config.toml
image_size = 32
targets = ["family"]
mlp_ratio = 4
head_dim = 32
bias = "qkv"
qk_norm = false
inner_norm = false
positions = "sincos"
label_smoothing = 0.2
momentum = 0.95
nesterov = true
orthogonalizer = "polar_express"
batch_size = 64
Rows from block 8 of a small image classifier, named by matrix and row number. Rows with one number belong to one neuron. Each number is 50 + 12 x the weight over its row's rms, rounded and kept within 0 to 99. All counts start at 0.
After each neuron's rows are labels from the 100 images, of 14976, where the neuron reaches its largest size: "top examples" is what is common among them. Only what is clearly more common there than usual is listed. The data: photos of arthropod specimens (BIOSCAN-5M). In brackets: how many of the 100.
# gate: MLP gate (model.blocks.8.mlp.gate.weight, 1024x256), inputs 128-255
# fc1: MLP up (model.blocks.8.mlp.fc1.weight, 1024x256), inputs 128-255
# fc2: MLP down (model.blocks.8.mlp.fc2.weight, 256x1024, transposed), outputs 128-255

gate.37:36 48 42 73 53 26 49 48 48 22 50 38 65 57 45 49 42 42 58 65 40 38 28 56 50 82 61 68 59 35 49 56 48 37 48 70 57 56 74 67 48 50 56 79 37 35 29 64 52 35 53 49 40 36 72 52 38 24 45 43 52 70 70 41 35 51 50 37 58 50 45 40 35 23 51 46 30 58 38 48 53 45 38 62 46 48 48 46 56 40 62 48 42 36 59 40 44 30 29 65 40 56 50 27 57 46 57 47 60 49 39 46 52 39 26 62 72 50 62 54 48 53 61 40 46 29 46 62
fc1.37:67 89 20 30 54 48 58 74 48 45 54 61 26 75 38 61 52 36 50 29 51 32 35 37 56 48 62 43 43 53 67 49 39 34 36 46 65 46 25 70 56 51 57 49 55 37 67 73 39 54 58 53 68 76 63 48 42 53 42 40 54 45 42 53 68 44 56 46 41 43 25 41 52 25 35 55 59 49 61 56 53 48 45 43 71 53 32 60 53 47 55 52 38 61 59 46 46 35 36 38 53 57 65 64 73 47 62 66 55 75 48 56 47 57 53 46 77 43 60 58 51 46 57 25 43 57 37 58
fc2.37:45 26 63 68 51 46 45 55 51 46 71 23 42 53 43 40 58 42 41 42 32 57 54 54 52 46 57 44 33 62 59 66 66 54 42 54 54 40 53 78 44 45 28 48 39 29 45 44 51 44 39 38 71 42 56 54 42 64 62 68 53 41 55 46 01 42 38 61 53 59 42 50 52 57 53 44 51 39 34 36 52 51 43 77 56 71 59 59 60 51 35 52 39 52 37 66 47 50 65 50 58 33 75 63 47 37 44 48 49 32 55 32 42 47 63 48 53 59 65 52 57 57 47 18 48 29 62 65
top examples: order Coleoptera (61)

gate.472:42 13 53 35 48 65 36 35 42 62 45 50 61 15 50 47 51 64 41 53 57 39 82 51 42 69 41 73 43 58 49 54 64 53 64 50 38 49 47 69 62 59 60 73 46 46 47 47 42 59 53 60 47 52 46 52 53 36 35 42 41 31 48 59 57 40 65 59 51 63 46 47 54 41 38 34 52 48 58 47 57 59 37 52 56 54 32 47 61 48 66 30 54 39 54 57 44 43 42 47 73 38 53 51 51 77 66 58 31 57 53 46 47 54 56 52 67 46 41 52 34 68 44 52 41 42 63 53
fc1.472:56 35 53 66 49 50 29 64 42 40 44 40 43 64 59 51 43 67 55 80 57 27 46 41 45 68 67 59 54 53 61 47 41 45 58 48 62 67 37 53 43 39 51 53 32 53 39 46 56 51 50 56 24 54 52 50 59 61 30 47 33 61 33 38 44 41 64 38 50 56 76 63 37 47 33 52 44 31 29 54 23 61 35 59 47 50 01 63 67 71 59 29 48 40 75 56 37 55 54 34 54 37 49 66 47 32 45 60 51 50 43 59 62 46 35 61 54 54 45 48 52 35 46 62 61 38 30 60
fc2.472:61 62 28 45 50 38 19 54 37 39 51 79 55 67 58 42 28 45 54 48 43 38 48 47 34 60 44 40 42 44 60 31 58 61 48 50 71 52 41 77 48 65 65 44 37 45 49 47 23 43 52 55 48 55 64 75 65 37 41 29 53 42 26 58 58 53 52 46 35 69 60 46 56 37 48 46 56 57 55 49 62 36 48 58 58 53 53 72 53 44 47 67 70 67 64 41 50 45 50 56 53 69 57 30 67 38 52 51 39 16 81 32 49 59 60 47 56 58 58 38 53 45 33 42 39 40 47 61
top examples: order Hymenoptera (41)

gate.589:52 61 47 34 59 51 44 52 31 39 39 41 47 67 43 70 40 69 41 35 37 32 61 51 29 29 58 66 21 58 51 49 74 44 30 58 46 68 50 48 56 46 56 36 43 47 57 62 24 53 50 66 60 48 59 39 63 44 34 41 58 43 30 37 63 55 53 36 61 45 41 46 62 57 43 52 53 44 48 33 60 38 34 33 68 54 39 42 73 46 42 61 49 44 50 60 73 28 62 35 66 64 64 41 51 53 39 56 60 49 25 63 49 70 40 46 41 48 60 66 57 30 66 49 56 66 61 57
fc1.589:46 50 43 39 49 39 38 53 67 51 51 67 47 73 39 62 42 48 50 46 40 57 80 44 33 46 51 74 38 71 73 54 52 50 40 30 62 38 38 55 66 50 58 53 52 54 56 51 45 51 61 52 58 38 47 32 78 74 52 76 54 42 34 32 44 42 53 44 54 47 50 52 51 53 49 61 62 64 30 74 56 32 38 77 43 62 45 71 73 54 52 53 48 51 51 46 49 67 55 67 47 36 69 60 52 57 47 44 58 51 49 41 47 53 17 51 56 45 48 72 29 48 49 14 40 57 69 59
fc2.589:56 38 31 41 64 51 37 24 55 64 44 36 51 42 40 39 49 72 43 48 49 35 44 21 59 55 34 57 46 56 49 49 47 52 49 58 49 50 28 63 56 34 20 53 55 55 45 49 35 29 65 54 61 66 39 39 62 46 44 46 59 30 53 26 56 53 31 73 57 47 69 57 37 47 45 55 60 31 46 40 42 68 56 68 58 64 46 52 55 60 36 31 61 68 43 43 52 53 51 33 47 38 44 34 54 48 34 67 64 54 50 61 46 59 46 38 73 39 74 43 44 63 67 28 64 39 68 44
top examples: order Coleoptera (59)

gate.249:24 52 37 57 40 44 38 49 60 37 43 59 60 49 40 49 50 18 36 62 33 30 47 40 33 57 43 40 39 28 58 42 60 49 56 42 62 43 74 39 60 61 73 58 70 60 44 49 50 38 50 60 31 50 47 66 30 57 64 44 16 65 53 53 80 16 41 27 60 41 54 33 42 53 70 42 53 45 46 45 54 58 31 34 16 46 65 44 50 51 53 53 32 53 72 41 55 48 59 52 54 62 50 28 70 59 39 50 56 52 53 50 35 57 42 61 47 51 51 59 29 53 53 32 36 40 70 63
fc1.249:43 38 32 48 43 44 47 59 43 48 59 51 39 61 39 44 49 55 48 52 31 26 51 44 34 29 47 45 60 34 63 60 58 39 36 62 43 57 46 71 55 41 43 71 50 67 48 56 59 43 53 55 43 57 39 45 38 79 53 64 54 44 46 49 36 37 44 50 57 37 48 58 49 55 56 68 45 75 60 63 32 49 55 47 40 72 59 58 36 58 40 42 49 88 49 58 48 53 63 57 51 27 48 39 73 79 56 63 46 37 56 61 35 54 49 41 57 38 56 53 54 65 38 54 54 59 19 29
fc2.249:56 42 42 46 50 55 51 52 37 51 44 65 41 40 51 50 39 42 53 40 53 61 56 56 42 52 70 58 53 53 48 66 46 50 66 51 75 46 43 40 52 60 41 30 52 50 73 46 62 37 29 38 47 43 55 53 44 64 50 34 59 45 68 59 21 51 47 61 55 55 65 46 53 43 55 73 33 46 43 50 42 40 64 51 50 39 43 66 40 40 78 36 62 56 55 62 36 36 38 47 51 65 72 30 47 75 45 63 38 45 59 31 55 78 46 60 50 47 39 38 48 60 48 47 61 48 54 38
top examples: order Hymenoptera (81)

gate.371:39 45 54 55 69 66 53 38 43 51 26 60 51 64 55 28 36 60 62 21 41 46 47 52 45 40 50 40 34 59 78 47 43 49 62 20 69 65 55 48 63 58 44 55 37 29 55 50 57 51 47 53 49 52 42 40 44 50 49 45 58 62 42 45 38 48 34 47 58 46 53 49 74 45 59 52 63 26 46 53 38 60 38 53 06 60 43 30 49 54 47 59 55 60 39 58 47 47 40 62 64 63 35 58 57 64 51 43 38 35 59 59 53 35 39 64 59 38 50 47 50 65 68 60 47 54 37 76
fc1.371:45 46 61 32 62 59 50 56 68 36 40 47 60 37 48 57 63 49 33 51 70 51 75 46 42 16 58 72 58 49 48 28 52 42 45 69 36 56 49 42 58 62 63 42 56 46 74 55 37 43 73 48 42 58 74 45 38 60 54 54 57 47 62 52 51 54 43 37 51 50 51 57 54 27 67 45 51 44 51 66 49 58 72 54 45 48 51 45 55 62 40 42 43 53 30 55 44 45 24 50 41 34 45 38 74 38 63 49 38 34 57 71 36 32 23 56 29 36 49 48 67 53 43 66 40 32 46 49
fc2.371:27 46 50 50 55 47 45 64 37 47 49 37 66 61 50 63 63 34 46 42 49 25 56 34 42 42 36 56 35 52 53 63 52 65 27 31 50 56 39 42 56 36 51 48 31 43 62 41 65 50 60 42 49 33 45 61 30 55 25 36 48 65 56 49 60 46 45 30 43 41 32 57 50 49 58 54 39 61 29 49 63 54 36 52 52 50 25 39 53 46 22 43 36 56 66 53 47 47 31 70 38 65 34 73 45 59 37 67 46 48 30 47 44 45 52 64 22 54 53 60 27 64 37 42 35 57 42 47
top examples: order Coleoptera (69)

gate.218:62 41 43 62 40 44 29 28 46 73 35 72 29 38 55 32 35 61 52 54 69 58 61 39 43 57 41 37 41 61 40 46 47 38 37 56 66 71 59 52 59 40 45 32 45 54 54 63 48 43 50 63 43 54 49 63 59 65 54 48 50 46 41 69 47 56 43 47 19 44 31 47 50 52 32 42 59 56 41 50 42 46 42 49 54 76 48 48 61 58 52 55 61 54 52 69 41 65 45 50 74 50 60 46 60 56 47 57 54 51 47 52 51 50 46 82 60 42 43 46 51 62 56 61 38 36 26 65
fc1.218:37 45 24 62 28 39 52 34 42 52 54 37 49 61 39 39 55 39 45 47 91 55 61 69 54 45 69 58 48 34 49 57 41 62 27 41 45 40 68 42 50 42 51 64 54 64 26 52 49 49 37 35 29 26 63 62 54 54 30 38 53 46 55 45 35 44 51 53 40 48 31 44 46 45 44 58 68 38 44 63 57 42 65 51 44 38 55 27 42 59 48 53 32 48 45 40 69 44 42 46 54 64 33 62 65 52 47 54 60 62 57 52 38 31 53 44 45 47 38 44 48 41 68 28 65 51 56 59
fc2.218:59 56 36 48 43 65 42 62 46 41 29 47 61 59 49 33 70 42 51 29 43 35 55 64 46 48 72 29 50 40 47 48 62 69 66 42 52 60 43 51 48 43 62 64 37 56 48 50 69 51 51 35 63 36 69 42 55 59 51 41 55 54 66 49 46 59 62 55 52 58 60 70 51 53 30 55 62 41 63 33 57 67 53 42 76 51 46 56 42 66 50 50 28 46 70 29 45 43 48 27 43 54 57 25 42 69 63 62 69 73 49 33 64 36 51 50 46 55 34 66 83 66 61 46 50 59 51 36
top examples: order Lepidoptera (36)

gate.525:49 43 28 53 51 47 60 53 58 26 67 64 55 77 56 52 59 47 54 44 44 50 51 48 46 49 52 46 51 43 29 29 63 48 43 50 45 48 56 62 59 62 36 55 57 50 34 79 42 69 27 39 30 35 48 47 67 46 55 59 51 27 47 45 45 47 37 58 47 53 39 55 61 39 54 58 68 32 44 63 49 49 39 49 34 59 52 66 47 55 54 65 38 36 70 46 51 54 66 54 62 36 45 35 54 36 33 55 50 29 32 64 42 26 37 47 30 63 31 59 57 51 53 63 50 52 39 32
fc1.525:47 50 45 51 41 44 43 54 28 63 63 50 49 30 41 46 48 48 74 62 43 34 51 64 63 43 43 63 27 48 25 60 57 47 57 65 56 41 69 63 55 43 34 39 57 71 21 60 53 51 68 29 36 46 53 38 49 55 44 39 38 33 67 33 40 51 56 41 48 45 36 56 78 37 32 57 59 51 45 42 61 62 61 59 45 53 65 59 67 43 42 83 53 47 58 51 42 58 62 37 43 45 61 52 39 47 54 51 32 52 52 46 59 64 47 40 45 56 76 36 54 36 38 80 27 65 53 53
fc2.525:48 43 52 39 47 63 75 51 50 41 60 37 55 61 52 30 45 32 53 37 56 53 36 49 61 54 46 64 35 27 71 50 59 73 54 47 17 66 16 40 40 49 50 53 52 40 33 36 54 47 36 47 39 62 36 46 60 39 43 63 58 29 52 58 52 53 61 63 70 60 60 66 52 56 39 49 73 63 50 60 70 44 70 41 56 70 53 45 74 49 54 61 69 33 67 60 57 55 23 47 37 47 45 43 48 39 50 54 61 58 51 37 42 44 30 51 45 42 33 51 60 47 45 38 63 64 49 37
top examples: order Coleoptera (73)

gate.602:70 69 59 62 35 34 52 26 59 41 51 62 57 61 51 56 37 58 49 34 27 56 53 43 64 36 39 49 65 56 46 67 37 16 32 75 49 40 66 60 38 54 52 60 34 54 35 68 48 43 39 19 36 47 54 67 58 38 34 56 55 36 70 53 36 71 58 49 57 50 64 49 31 62 44 57 50 55 39 52 62 44 76 52 45 65 40 53 54 44 33 44 52 24 33 29 45 63 38 64 47 67 43 70 46 49 50 37 46 52 62 35 55 58 34 54 47 68 42 28 61 46 65 38 57 66 59 57
fc1.602:61 51 32 42 55 64 72 58 50 59 48 68 53 63 76 62 56 66 63 41 39 41 51 55 53 60 34 50 67 61 58 31 41 71 44 53 67 59 41 53 41 26 75 34 40 54 36 56 73 37 37 56 53 59 54 46 73 42 41 73 48 64 39 25 52 28 40 65 56 58 48 72 42 57 42 56 44 59 31 55 50 52 41 48 66 42 54 43 37 30 50 55 56 43 67 67 51 65 24 48 28 35 50 57 49 45 61 45 62 61 33 35 42 76 51 31 30 55 50 32 56 53 66 42 63 48 44 39
fc2.602:65 50 45 57 58 41 80 42 46 67 44 48 62 55 69 49 45 60 64 52 48 50 40 50 43 51 50 25 63 74 50 52 50 58 56 50 37 64 35 64 59 34 43 43 78 67 53 63 49 53 37 51 58 43 52 46 36 42 39 51 49 61 39 34 45 49 56 58 48 40 63 31 43 47 80 62 25 57 61 37 61 54 78 58 53 55 38 43 71 37 39 58 50 52 33 44 56 26 40 54 54 40 51 50 62 47 69 63 60 50 60 56 26 75 58 40 27 50 33 46 49 26 30 37 46 41 71 67
top examples: order Hymenoptera (43)

gate.671:40 55 59 45 55 38 58 53 52 58 50 57 42 46 49 35 52 67 49 57 45 53 30 51 63 48 35 56 47 61 58 51 35 50 61 52 50 54 37 74 49 28 67 50 46 49 67 42 46 56 65 58 48 42 63 48 45 49 61 53 64 41 36 45 62 63 61 19 41 26 55 61 42 50 68 51 51 55 55 56 53 41 40 50 60 68 53 38 62 48 62 62 32 53 33 69 34 63 66 41 76 63 64 55 48 69 76 50 39 44 74 51 25 70 53 53 53 44 44 66 42 82 34 63 68 66 33 40
fc1.671:44 68 55 67 56 53 42 30 38 55 76 46 60 56 39 24 43 59 38 16 42 37 42 67 54 52 48 43 42 42 37 72 65 41 40 72 70 48 66 59 45 60 55 67 59 74 44 51 60 64 45 58 22 46 53 52 59 52 73 51 56 56 59 81 42 58 57 62 55 35 50 47 37 40 43 49 48 50 34 50 42 44 62 60 55 43 43 51 39 50 44 50 35 38 67 44 48 63 36 57 33 60 42 63 55 39 60 42 60 52 37 57 39 47 63 28 62 46 28 58 32 42 61 46 52 42 54 55
fc2.671:62 28 64 47 69 38 67 47 43 56 35 55 72 42 56 61 48 38 48 56 57 45 65 36 54 48 52 29 55 39 59 57 35 56 49 60 53 66 52 42 41 54 52 58 64 57 40 56 37 36 40 47 49 43 65 64 49 61 31 53 47 48 79 61 43 51 58 47 54 59 27 40 64 50 55 75 46 44 65 52 35 55 48 44 46 37 43 58 38 48 53 79 40 64 57 63 67 63 61 69 65 54 53 58 55 51 25 29 05 68 71 49 52 55 64 54 48 23 43 43 56 47 44 75 48 51 73 50
top examples: order Coleoptera (65)

gate.48:50 67 35 49 78 57 41 49 67 41 34 54 43 51 52 34 30 64 72 54 57 50 50 33 45 32 61 46 60 39 21 50 62 52 61 61 69 30 49 63 35 33 48 55 61 55 49 53 37 31 51 51 59 44 66 77 57 64 19 57 41 44 63 38 51 39 38 42 54 56 65 43 65 48 34 54 59 50 39 37 70 33 55 24 48 45 61 62 51 39 61 63 24 64 76 71 62 38 45 39 75 15 56 59 47 39 58 77 62 55 48 64 55 68 38 37 71 40 58 50 45 57 64 40 48 48 62 44
fc1.48:65 61 35 51 59 29 60 74 50 52 39 24 35 68 47 42 41 36 66 31 52 44 46 55 65 59 41 67 55 53 31 56 56 52 53 57 47 50 49 49 35 51 29 30 54 79 42 74 48 49 40 57 41 56 43 52 32 51 57 38 46 48 53 41 51 32 45 54 53 48 56 34 36 35 56 43 31 52 39 45 56 63 44 54 77 51 42 66 30 27 21 43 66 25 35 43 35 45 52 58 58 58 56 73 62 43 63 48 50 53 51 55 54 54 45 52 41 31 42 14 60 54 53 16 53 53 52 32
fc2.48:34 62 68 39 83 52 56 39 36 32 64 40 58 40 40 50 34 37 42 46 55 66 38 69 69 62 81 56 54 37 42 26 49 60 38 59 32 48 73 34 35 37 26 39 44 47 65 23 34 51 69 53 47 38 52 39 27 62 39 47 64 47 39 42 42 32 33 47 36 51 62 43 40 54 63 50 46 65 66 29 54 39 45 58 64 47 45 52 54 56 65 34 40 50 58 39 33 50 49 47 50 54 39 39 62 42 57 41 58 53 55 49 56 61 65 71 41 44 56 48 59 52 44 48 35 46 69 70
top examples: order Lepidoptera (37)

gate.203:31 51 40 46 37 49 52 29 36 44 46 52 66 46 56 55 46 42 27 62 49 50 58 49 49 66 46 50 44 61 46 57 66 43 49 42 37 29 34 45 60 44 43 44 52 43 38 41 68 44 46 32 30 41 69 42 54 51 49 44 32 58 54 76 38 45 28 37 61 41 42 39 31 59 70 48 53 60 58 48 67 31 47 43 46 61 67 36 37 68 69 58 41 28 57 66 48 43 52 55 67 44 41 37 46 52 51 64 54 56 34 19 47 62 56 62 72 58 60 44 61 57 47 45 70 64 45 61
fc1.203:54 51 26 74 50 48 69 54 53 66 31 43 35 53 66 43 57 49 67 42 48 41 53 69 53 69 40 70 56 43 25 60 65 32 58 24 69 47 31 42 53 57 39 51 16 51 54 64 60 50 49 55 52 54 47 44 29 62 50 33 39 63 45 23 80 63 49 51 39 68 33 62 40 56 50 53 48 50 55 45 54 38 44 39 56 60 55 12 41 33 55 59 49 66 48 28 41 72 58 49 57 29 33 38 40 60 70 58 45 43 68 52 44 49 61 46 47 30 60 58 52 61 74 68 63 55 43 54
fc2.203:51 50 71 56 47 51 51 34 66 41 46 37 41 47 46 59 51 28 47 64 70 39 59 30 50 42 61 51 55 65 40 48 48 48 63 72 68 45 59 58 39 26 41 62 46 54 79 40 34 43 49 51 37 50 43 47 64 67 29 53 52 67 60 46 76 32 37 51 45 59 62 57 46 46 50 47 42 59 43 53 57 53 45 42 44 44 65 52 44 59 51 43 62 55 56 57 45 53 36 45 56 48 35 52 22 42 47 40 39 31 59 44 38 52 49 42 50 70 44 38 55 57 41 53 44 70 56 49
top examples: order Hymenoptera (42)

gate.114:58 58 41 64 50 48 32 43 44 41 50 49 42 59 56 42 70 58 66 53 39 58 32 32 63 35 52 50 46 65 61 41 60 46 78 49 48 71 42 37 49 55 63 57 53 38 49 45 24 52 59 52 30 61 67 71 65 48 47 70 53 43 33 42 27 40 53 55 51 33 53 28 63 65 72 65 62 46 46 45 49 48 50 32 33 74 84 55 62 56 42 58 66 55 46 56 29 54 62 62 63 47 46 49 35 55 46 40 57 74 32 36 41 45 40 54 51 59 36 64 61 51 47 65 41 45 42 44
fc1.114:28 49 42 43 41 58 49 40 18 49 37 54 48 53 65 37 56 39 34 48 69 37 72 56 53 53 51 49 49 37 48 69 45 43 59 60 24 47 56 67 57 38 72 63 28 48 37 63 39 72 71 29 40 47 51 63 68 16 59 34 39 54 66 57 54 43 47 51 57 56 62 45 49 52 45 57 34 43 49 48 56 30 44 62 55 61 48 49 36 46 45 40 31 36 81 43 46 51 60 45 58 26 62 47 50 39 41 43 53 50 67 41 53 48 54 34 64 57 64 64 52 52 73 37 73 46 49 42
fc2.114:46 55 48 57 45 48 52 77 58 62 61 57 59 50 54 58 64 61 40 56 63 23 33 47 53 41 59 53 54 68 44 42 66 42 52 52 57 44 43 68 66 58 64 69 60 67 81 50 39 51 22 40 69 47 55 55 40 41 39 63 37 43 44 58 39 70 55 56 50 51 53 34 37 54 71 48 42 30 36 35 35 45 56 22 43 60 40 39 54 73 48 61 40 56 29 44 46 32 46 52 42 47 25 61 32 45 74 58 63 46 49 43 81 64 44 62 59 57 51 59 39 57 36 44 51 66 47 66
top examples: order Lepidoptera (34)

gate.399:44 55 46 67 62 59 61 42 54 46 55 56 41 35 60 44 48 36 52 45 64 33 46 57 54 62 19 29 38 91 28 46 66 52 35 31 46 50 54 74 63 39 58 36 50 53 57 51 40 58 60 65 52 63 49 51 44 52 57 65 37 78 63 44 42 43 42 51 59 49 74 61 38 24 52 42 36 51 67 57 40 55 73 23 53 57 49 58 46 61 40 68 69 66 56 25 75 50 65 59 45 53 40 41 31 51 55 36 42 46 54 54 59 52 44 59 66 38 38 35 63 40 73 63 49 58 50 48
fc1.399:41 64 55 51 32 52 68 55 71 55 60 36 65 22 38 71 39 46 63 54 65 40 45 41 51 61 59 52 52 46 62 55 43 41 43 65 41 43 44 58 66 34 36 56 52 35 52 43 49 22 74 53 77 44 52 31 51 40 64 46 39 59 74 28 41 37 35 38 55 71 64 62 42 30 36 51 52 46 40 43 61 39 60 73 54 69 66 50 47 72 38 62 44 48 37 56 46 19 38 59 52 36 41 66 56 39 47 43 59 78 43 51 57 60 45 46 49 43 43 37 45 64 52 73 46 48 50 40
fc2.399:40 39 30 44 52 41 45 72 52 52 67 38 48 52 46 56 50 58 39 42 57 65 63 51 61 76 57 54 71 42 54 63 61 50 62 49 55 60 42 59 42 55 33 39 43 59 61 59 34 44 58 49 57 23 40 42 64 40 60 75 42 55 62 45 63 64 44 40 32 70 59 57 59 51 15 38 67 36 52 61 46 45 49 76 45 57 49 62 50 49 33 54 32 45 52 56 66 57 32 36 44 45 85 44 50 48 50 21 65 44 41 14 63 53 60 60 42 35 47 35 35 36 41 45 61 51 40 34
top examples: order Lepidoptera (35)

gate.47:51 35 21 61 52 33 47 40 46 32 56 32 57 59 55 33 51 42 59 57 20 47 69 40 38 45 48 46 64 57 44 26 54 33 76 38 54 58 40 56 57 59 51 57 49 23 48 47 43 47 45 55 35 67 56 53 69 59 59 32 35 54 34 69 46 50 51 53 59 29 58 52 47 49 52 61 40 52 42 78 67 31 54 29 51 37 67 46 50 71 51 53 52 77 33 50 49 45 75 75 46 62 43 40 59 49 39 53 71 39 47 56 54 61 47 55 53 28 51 27 41 65 42 58 41 56 57 44
fc1.47:66 22 53 44 46 44 70 48 48 44 58 56 50 40 57 62 71 49 55 49 63 55 52 53 51 80 63 41 40 61 39 56 55 56 56 50 36 63 55 36 27 44 58 55 55 53 54 37 62 64 66 57 43 43 49 81 51 38 44 60 52 45 31 50 61 48 72 47 49 48 52 61 57 53 52 60 58 43 57 43 49 41 50 41 69 57 91 54 57 31 67 56 50 37 61 55 48 28 43 51 59 65 65 58 48 55 66 44 44 66 56 45 50 52 38 54 67 31 65 41 65 42 40 51 73 73 36 61
fc2.47:49 44 72 55 51 63 60 36 82 51 28 68 34 49 74 60 36 48 51 33 47 31 35 63 59 33 47 52 39 54 42 33 52 41 68 47 42 56 25 51 62 42 47 55 53 46 56 53 38 41 55 56 51 68 40 60 63 37 17 54 61 58 57 48 10 52 62 72 40 49 45 38 48 58 36 71 73 51 37 44 40 34 51 60 84 65 54 38 45 48 45 68 48 38 53 46 41 44 62 63 34 54 53 52 58 45 10 47 48 46 38 51 62 61 61 38 65 48 43 27 58 39 41 54 30 47 55 62
top examples: order Hymenoptera (43)

gate.101:40 57 37 40 60 53 53 40 47 48 44 52 63 62 54 23 77 54 70 46 38 50 66 60 56 57 55 50 67 26 45 59 36 54 48 47 29 59 63 43 49 63 60 24 71 41 66 36 28 63 54 54 38 33 49 35 53 61 67 46 60 31 64 46 19 68 44 39 53 67 57 70 44 37 39 44 59 31 46 48 55 41 49 71 54 59 28 52 50 56 68 56 46 53 47 71 51 38 24 58 59 86 61 52 58 54 39 52 41 63 47 47 45 56 40 52 31 37 50 44 38 52 56 55 42 54 53 60
fc1.101:48 59 55 41 68 50 64 36 55 53 57 55 55 38 44 49 16 45 64 78 47 36 42 43 53 59 33 33 49 45 42 56 57 52 30 46 37 53 50 39 39 41 52 45 38 52 46 34 57 54 46 40 42 33 54 31 47 45 32 43 67 51 55 49 51 33 52 56 60 50 62 31 63 69 70 51 42 38 38 36 67 33 51 42 48 60 61 39 62 44 54 62 44 74 63 44 41 80 58 75 43 59 45 45 30 62 41 61 48 55 38 31 42 44 40 53 68 35 50 37 37 57 41 50 45 56 47 56
fc2.101:51 51 28 32 70 54 45 76 46 70 37 66 49 46 55 51 21 54 53 40 59 62 52 75 43 64 35 69 47 54 59 48 53 76 55 43 59 57 57 52 50 55 52 35 60 32 32 52 47 52 46 58 52 41 53 56 57 53 62 56 42 75 79 66 37 68 60 56 91 56 55 75 41 44 36 59 46 62 54 45 29 43 25 26 35 33 54 44 35 31 51 55 63 45 37 35 33 62 32 55 55 70 65 43 56 37 60 33 75 49 52 51 51 44 37 44 36 47 65 41 69 53 39 38 47 56 45 61
top examples: order Hymenoptera (48)

gate.684:42 69 25 63 62 50 61 46 56 78 29 54 36 52 39 59 55 37 57 51 43 58 75 55 68 61 39 26 28 53 62 49 46 58 64 54 51 43 63 52 47 61 43 38 52 55 42 65 29 47 29 61 50 35 54 49 40 66 33 73 51 52 26 40 64 33 41 46 58 51 53 60 70 48 50 46 58 54 53 56 60 49 34 45 38 62 76 59 56 35 49 53 58 58 33 52 29 33 37 33 82 55 38 64 35 56 44 47 42 44 35 35 58 66 51 60 51 52 60 57 29 64 49 43 44 56 30 35
fc1.684:62 55 30 28 38 51 41 46 31 65 55 46 52 44 43 70 49 53 44 47 78 40 54 54 44 42 57 37 28 60 46 58 33 46 60 62 51 67 49 66 59 50 42 42 33 48 78 47 47 41 39 62 39 48 40 52 56 59 56 47 32 60 46 60 29 55 39 35 37 48 28 60 47 32 52 61 65 56 47 57 61 54 61 68 28 41 42 62 42 57 73 28 58 18 33 65 57 42 42 36 53 33 64 41 54 37 20 35 79 60 75 55 53 60 37 54 37 50 58 63 45 60 43 53 53 62 28 48
fc2.684:43 45 54 52 47 38 45 38 27 32 60 50 15 58 31 59 42 53 32 60 60 28 54 51 50 77 70 51 51 52 46 45 71 43 38 62 50 26 57 49 45 24 55 47 59 54 38 45 59 45 67 48 65 54 63 66 63 52 65 54 60 53 60 45 55 64 33 66 67 46 36 53 52 44 32 42 47 37 45 38 46 50 73 30 28 40 38 41 72 41 64 50 77 29 42 46 57 44 53 51 49 43 54 52 73 65 48 54 49 56 42 44 58 71 52 58 55 62 40 55 21 46 45 63 76 50 36 36
top examples: order Coleoptera (83)

gate.20:56 75 62 70 23 28 28 76 48 40 65 50 46 49 58 57 33 66 64 49 41 48 50 59 53 54 52 51 50 72 56 45 46 44 45 37 45 36 55 65 42 64 45 69 52 49 40 51 68 28 31 58 43 48 34 24 58 62 42 55 50 44 67 45 51 57 48 32 59 59 53 67 63 29 45 69 46 59 52 40 35 40 52 40 50 55 39 30 50 58 60 60 70 36 51 49 52 55 47 41 34 45 64 43 38 64 41 49 60 69 33 46 54 75 43 62 51 57 37 53 55 27 35 55 50 38 54 61
fc1.20:54 31 62 65 37 31 33 39 69 45 51 51 52 29 61 42 67 58 79 56 61 57 50 50 36 47 58 46 55 68 73 50 55 49 59 53 49 73 68 44 52 47 23 42 55 55 56 39 46 54 44 56 37 47 46 63 50 30 35 51 51 60 37 49 72 40 59 49 75 35 62 52 68 35 62 49 46 56 44 36 49 67 46 44 54 65 59 52 45 39 52 54 36 41 54 48 58 28 81 36 39 61 55 45 55 38 50 46 37 54 40 55 55 61 67 45 41 75 54 45 54 40 57 41 55 74 62 52
fc2.20:77 51 52 26 55 58 36 41 61 58 68 45 63 57 52 25 57 45 46 65 34 46 49 54 45 25 39 53 72 48 51 49 40 71 52 23 53 63 55 36 62 42 63 57 38 55 68 67 47 39 44 25 52 44 65 55 66 50 49 18 61 40 60 31 45 59 45 53 56 41 38 58 58 50 42 26 59 46 42 41 54 40 44 52 36 39 43 54 50 57 45 42 46 53 40 44 45 57 40 37 45 41 62 58 38 51 67 55 48 47 54 64 49 67 36 66 56 46 41 48 46 78 53 64 55 44 68 56
top examples: order Hymenoptera (42)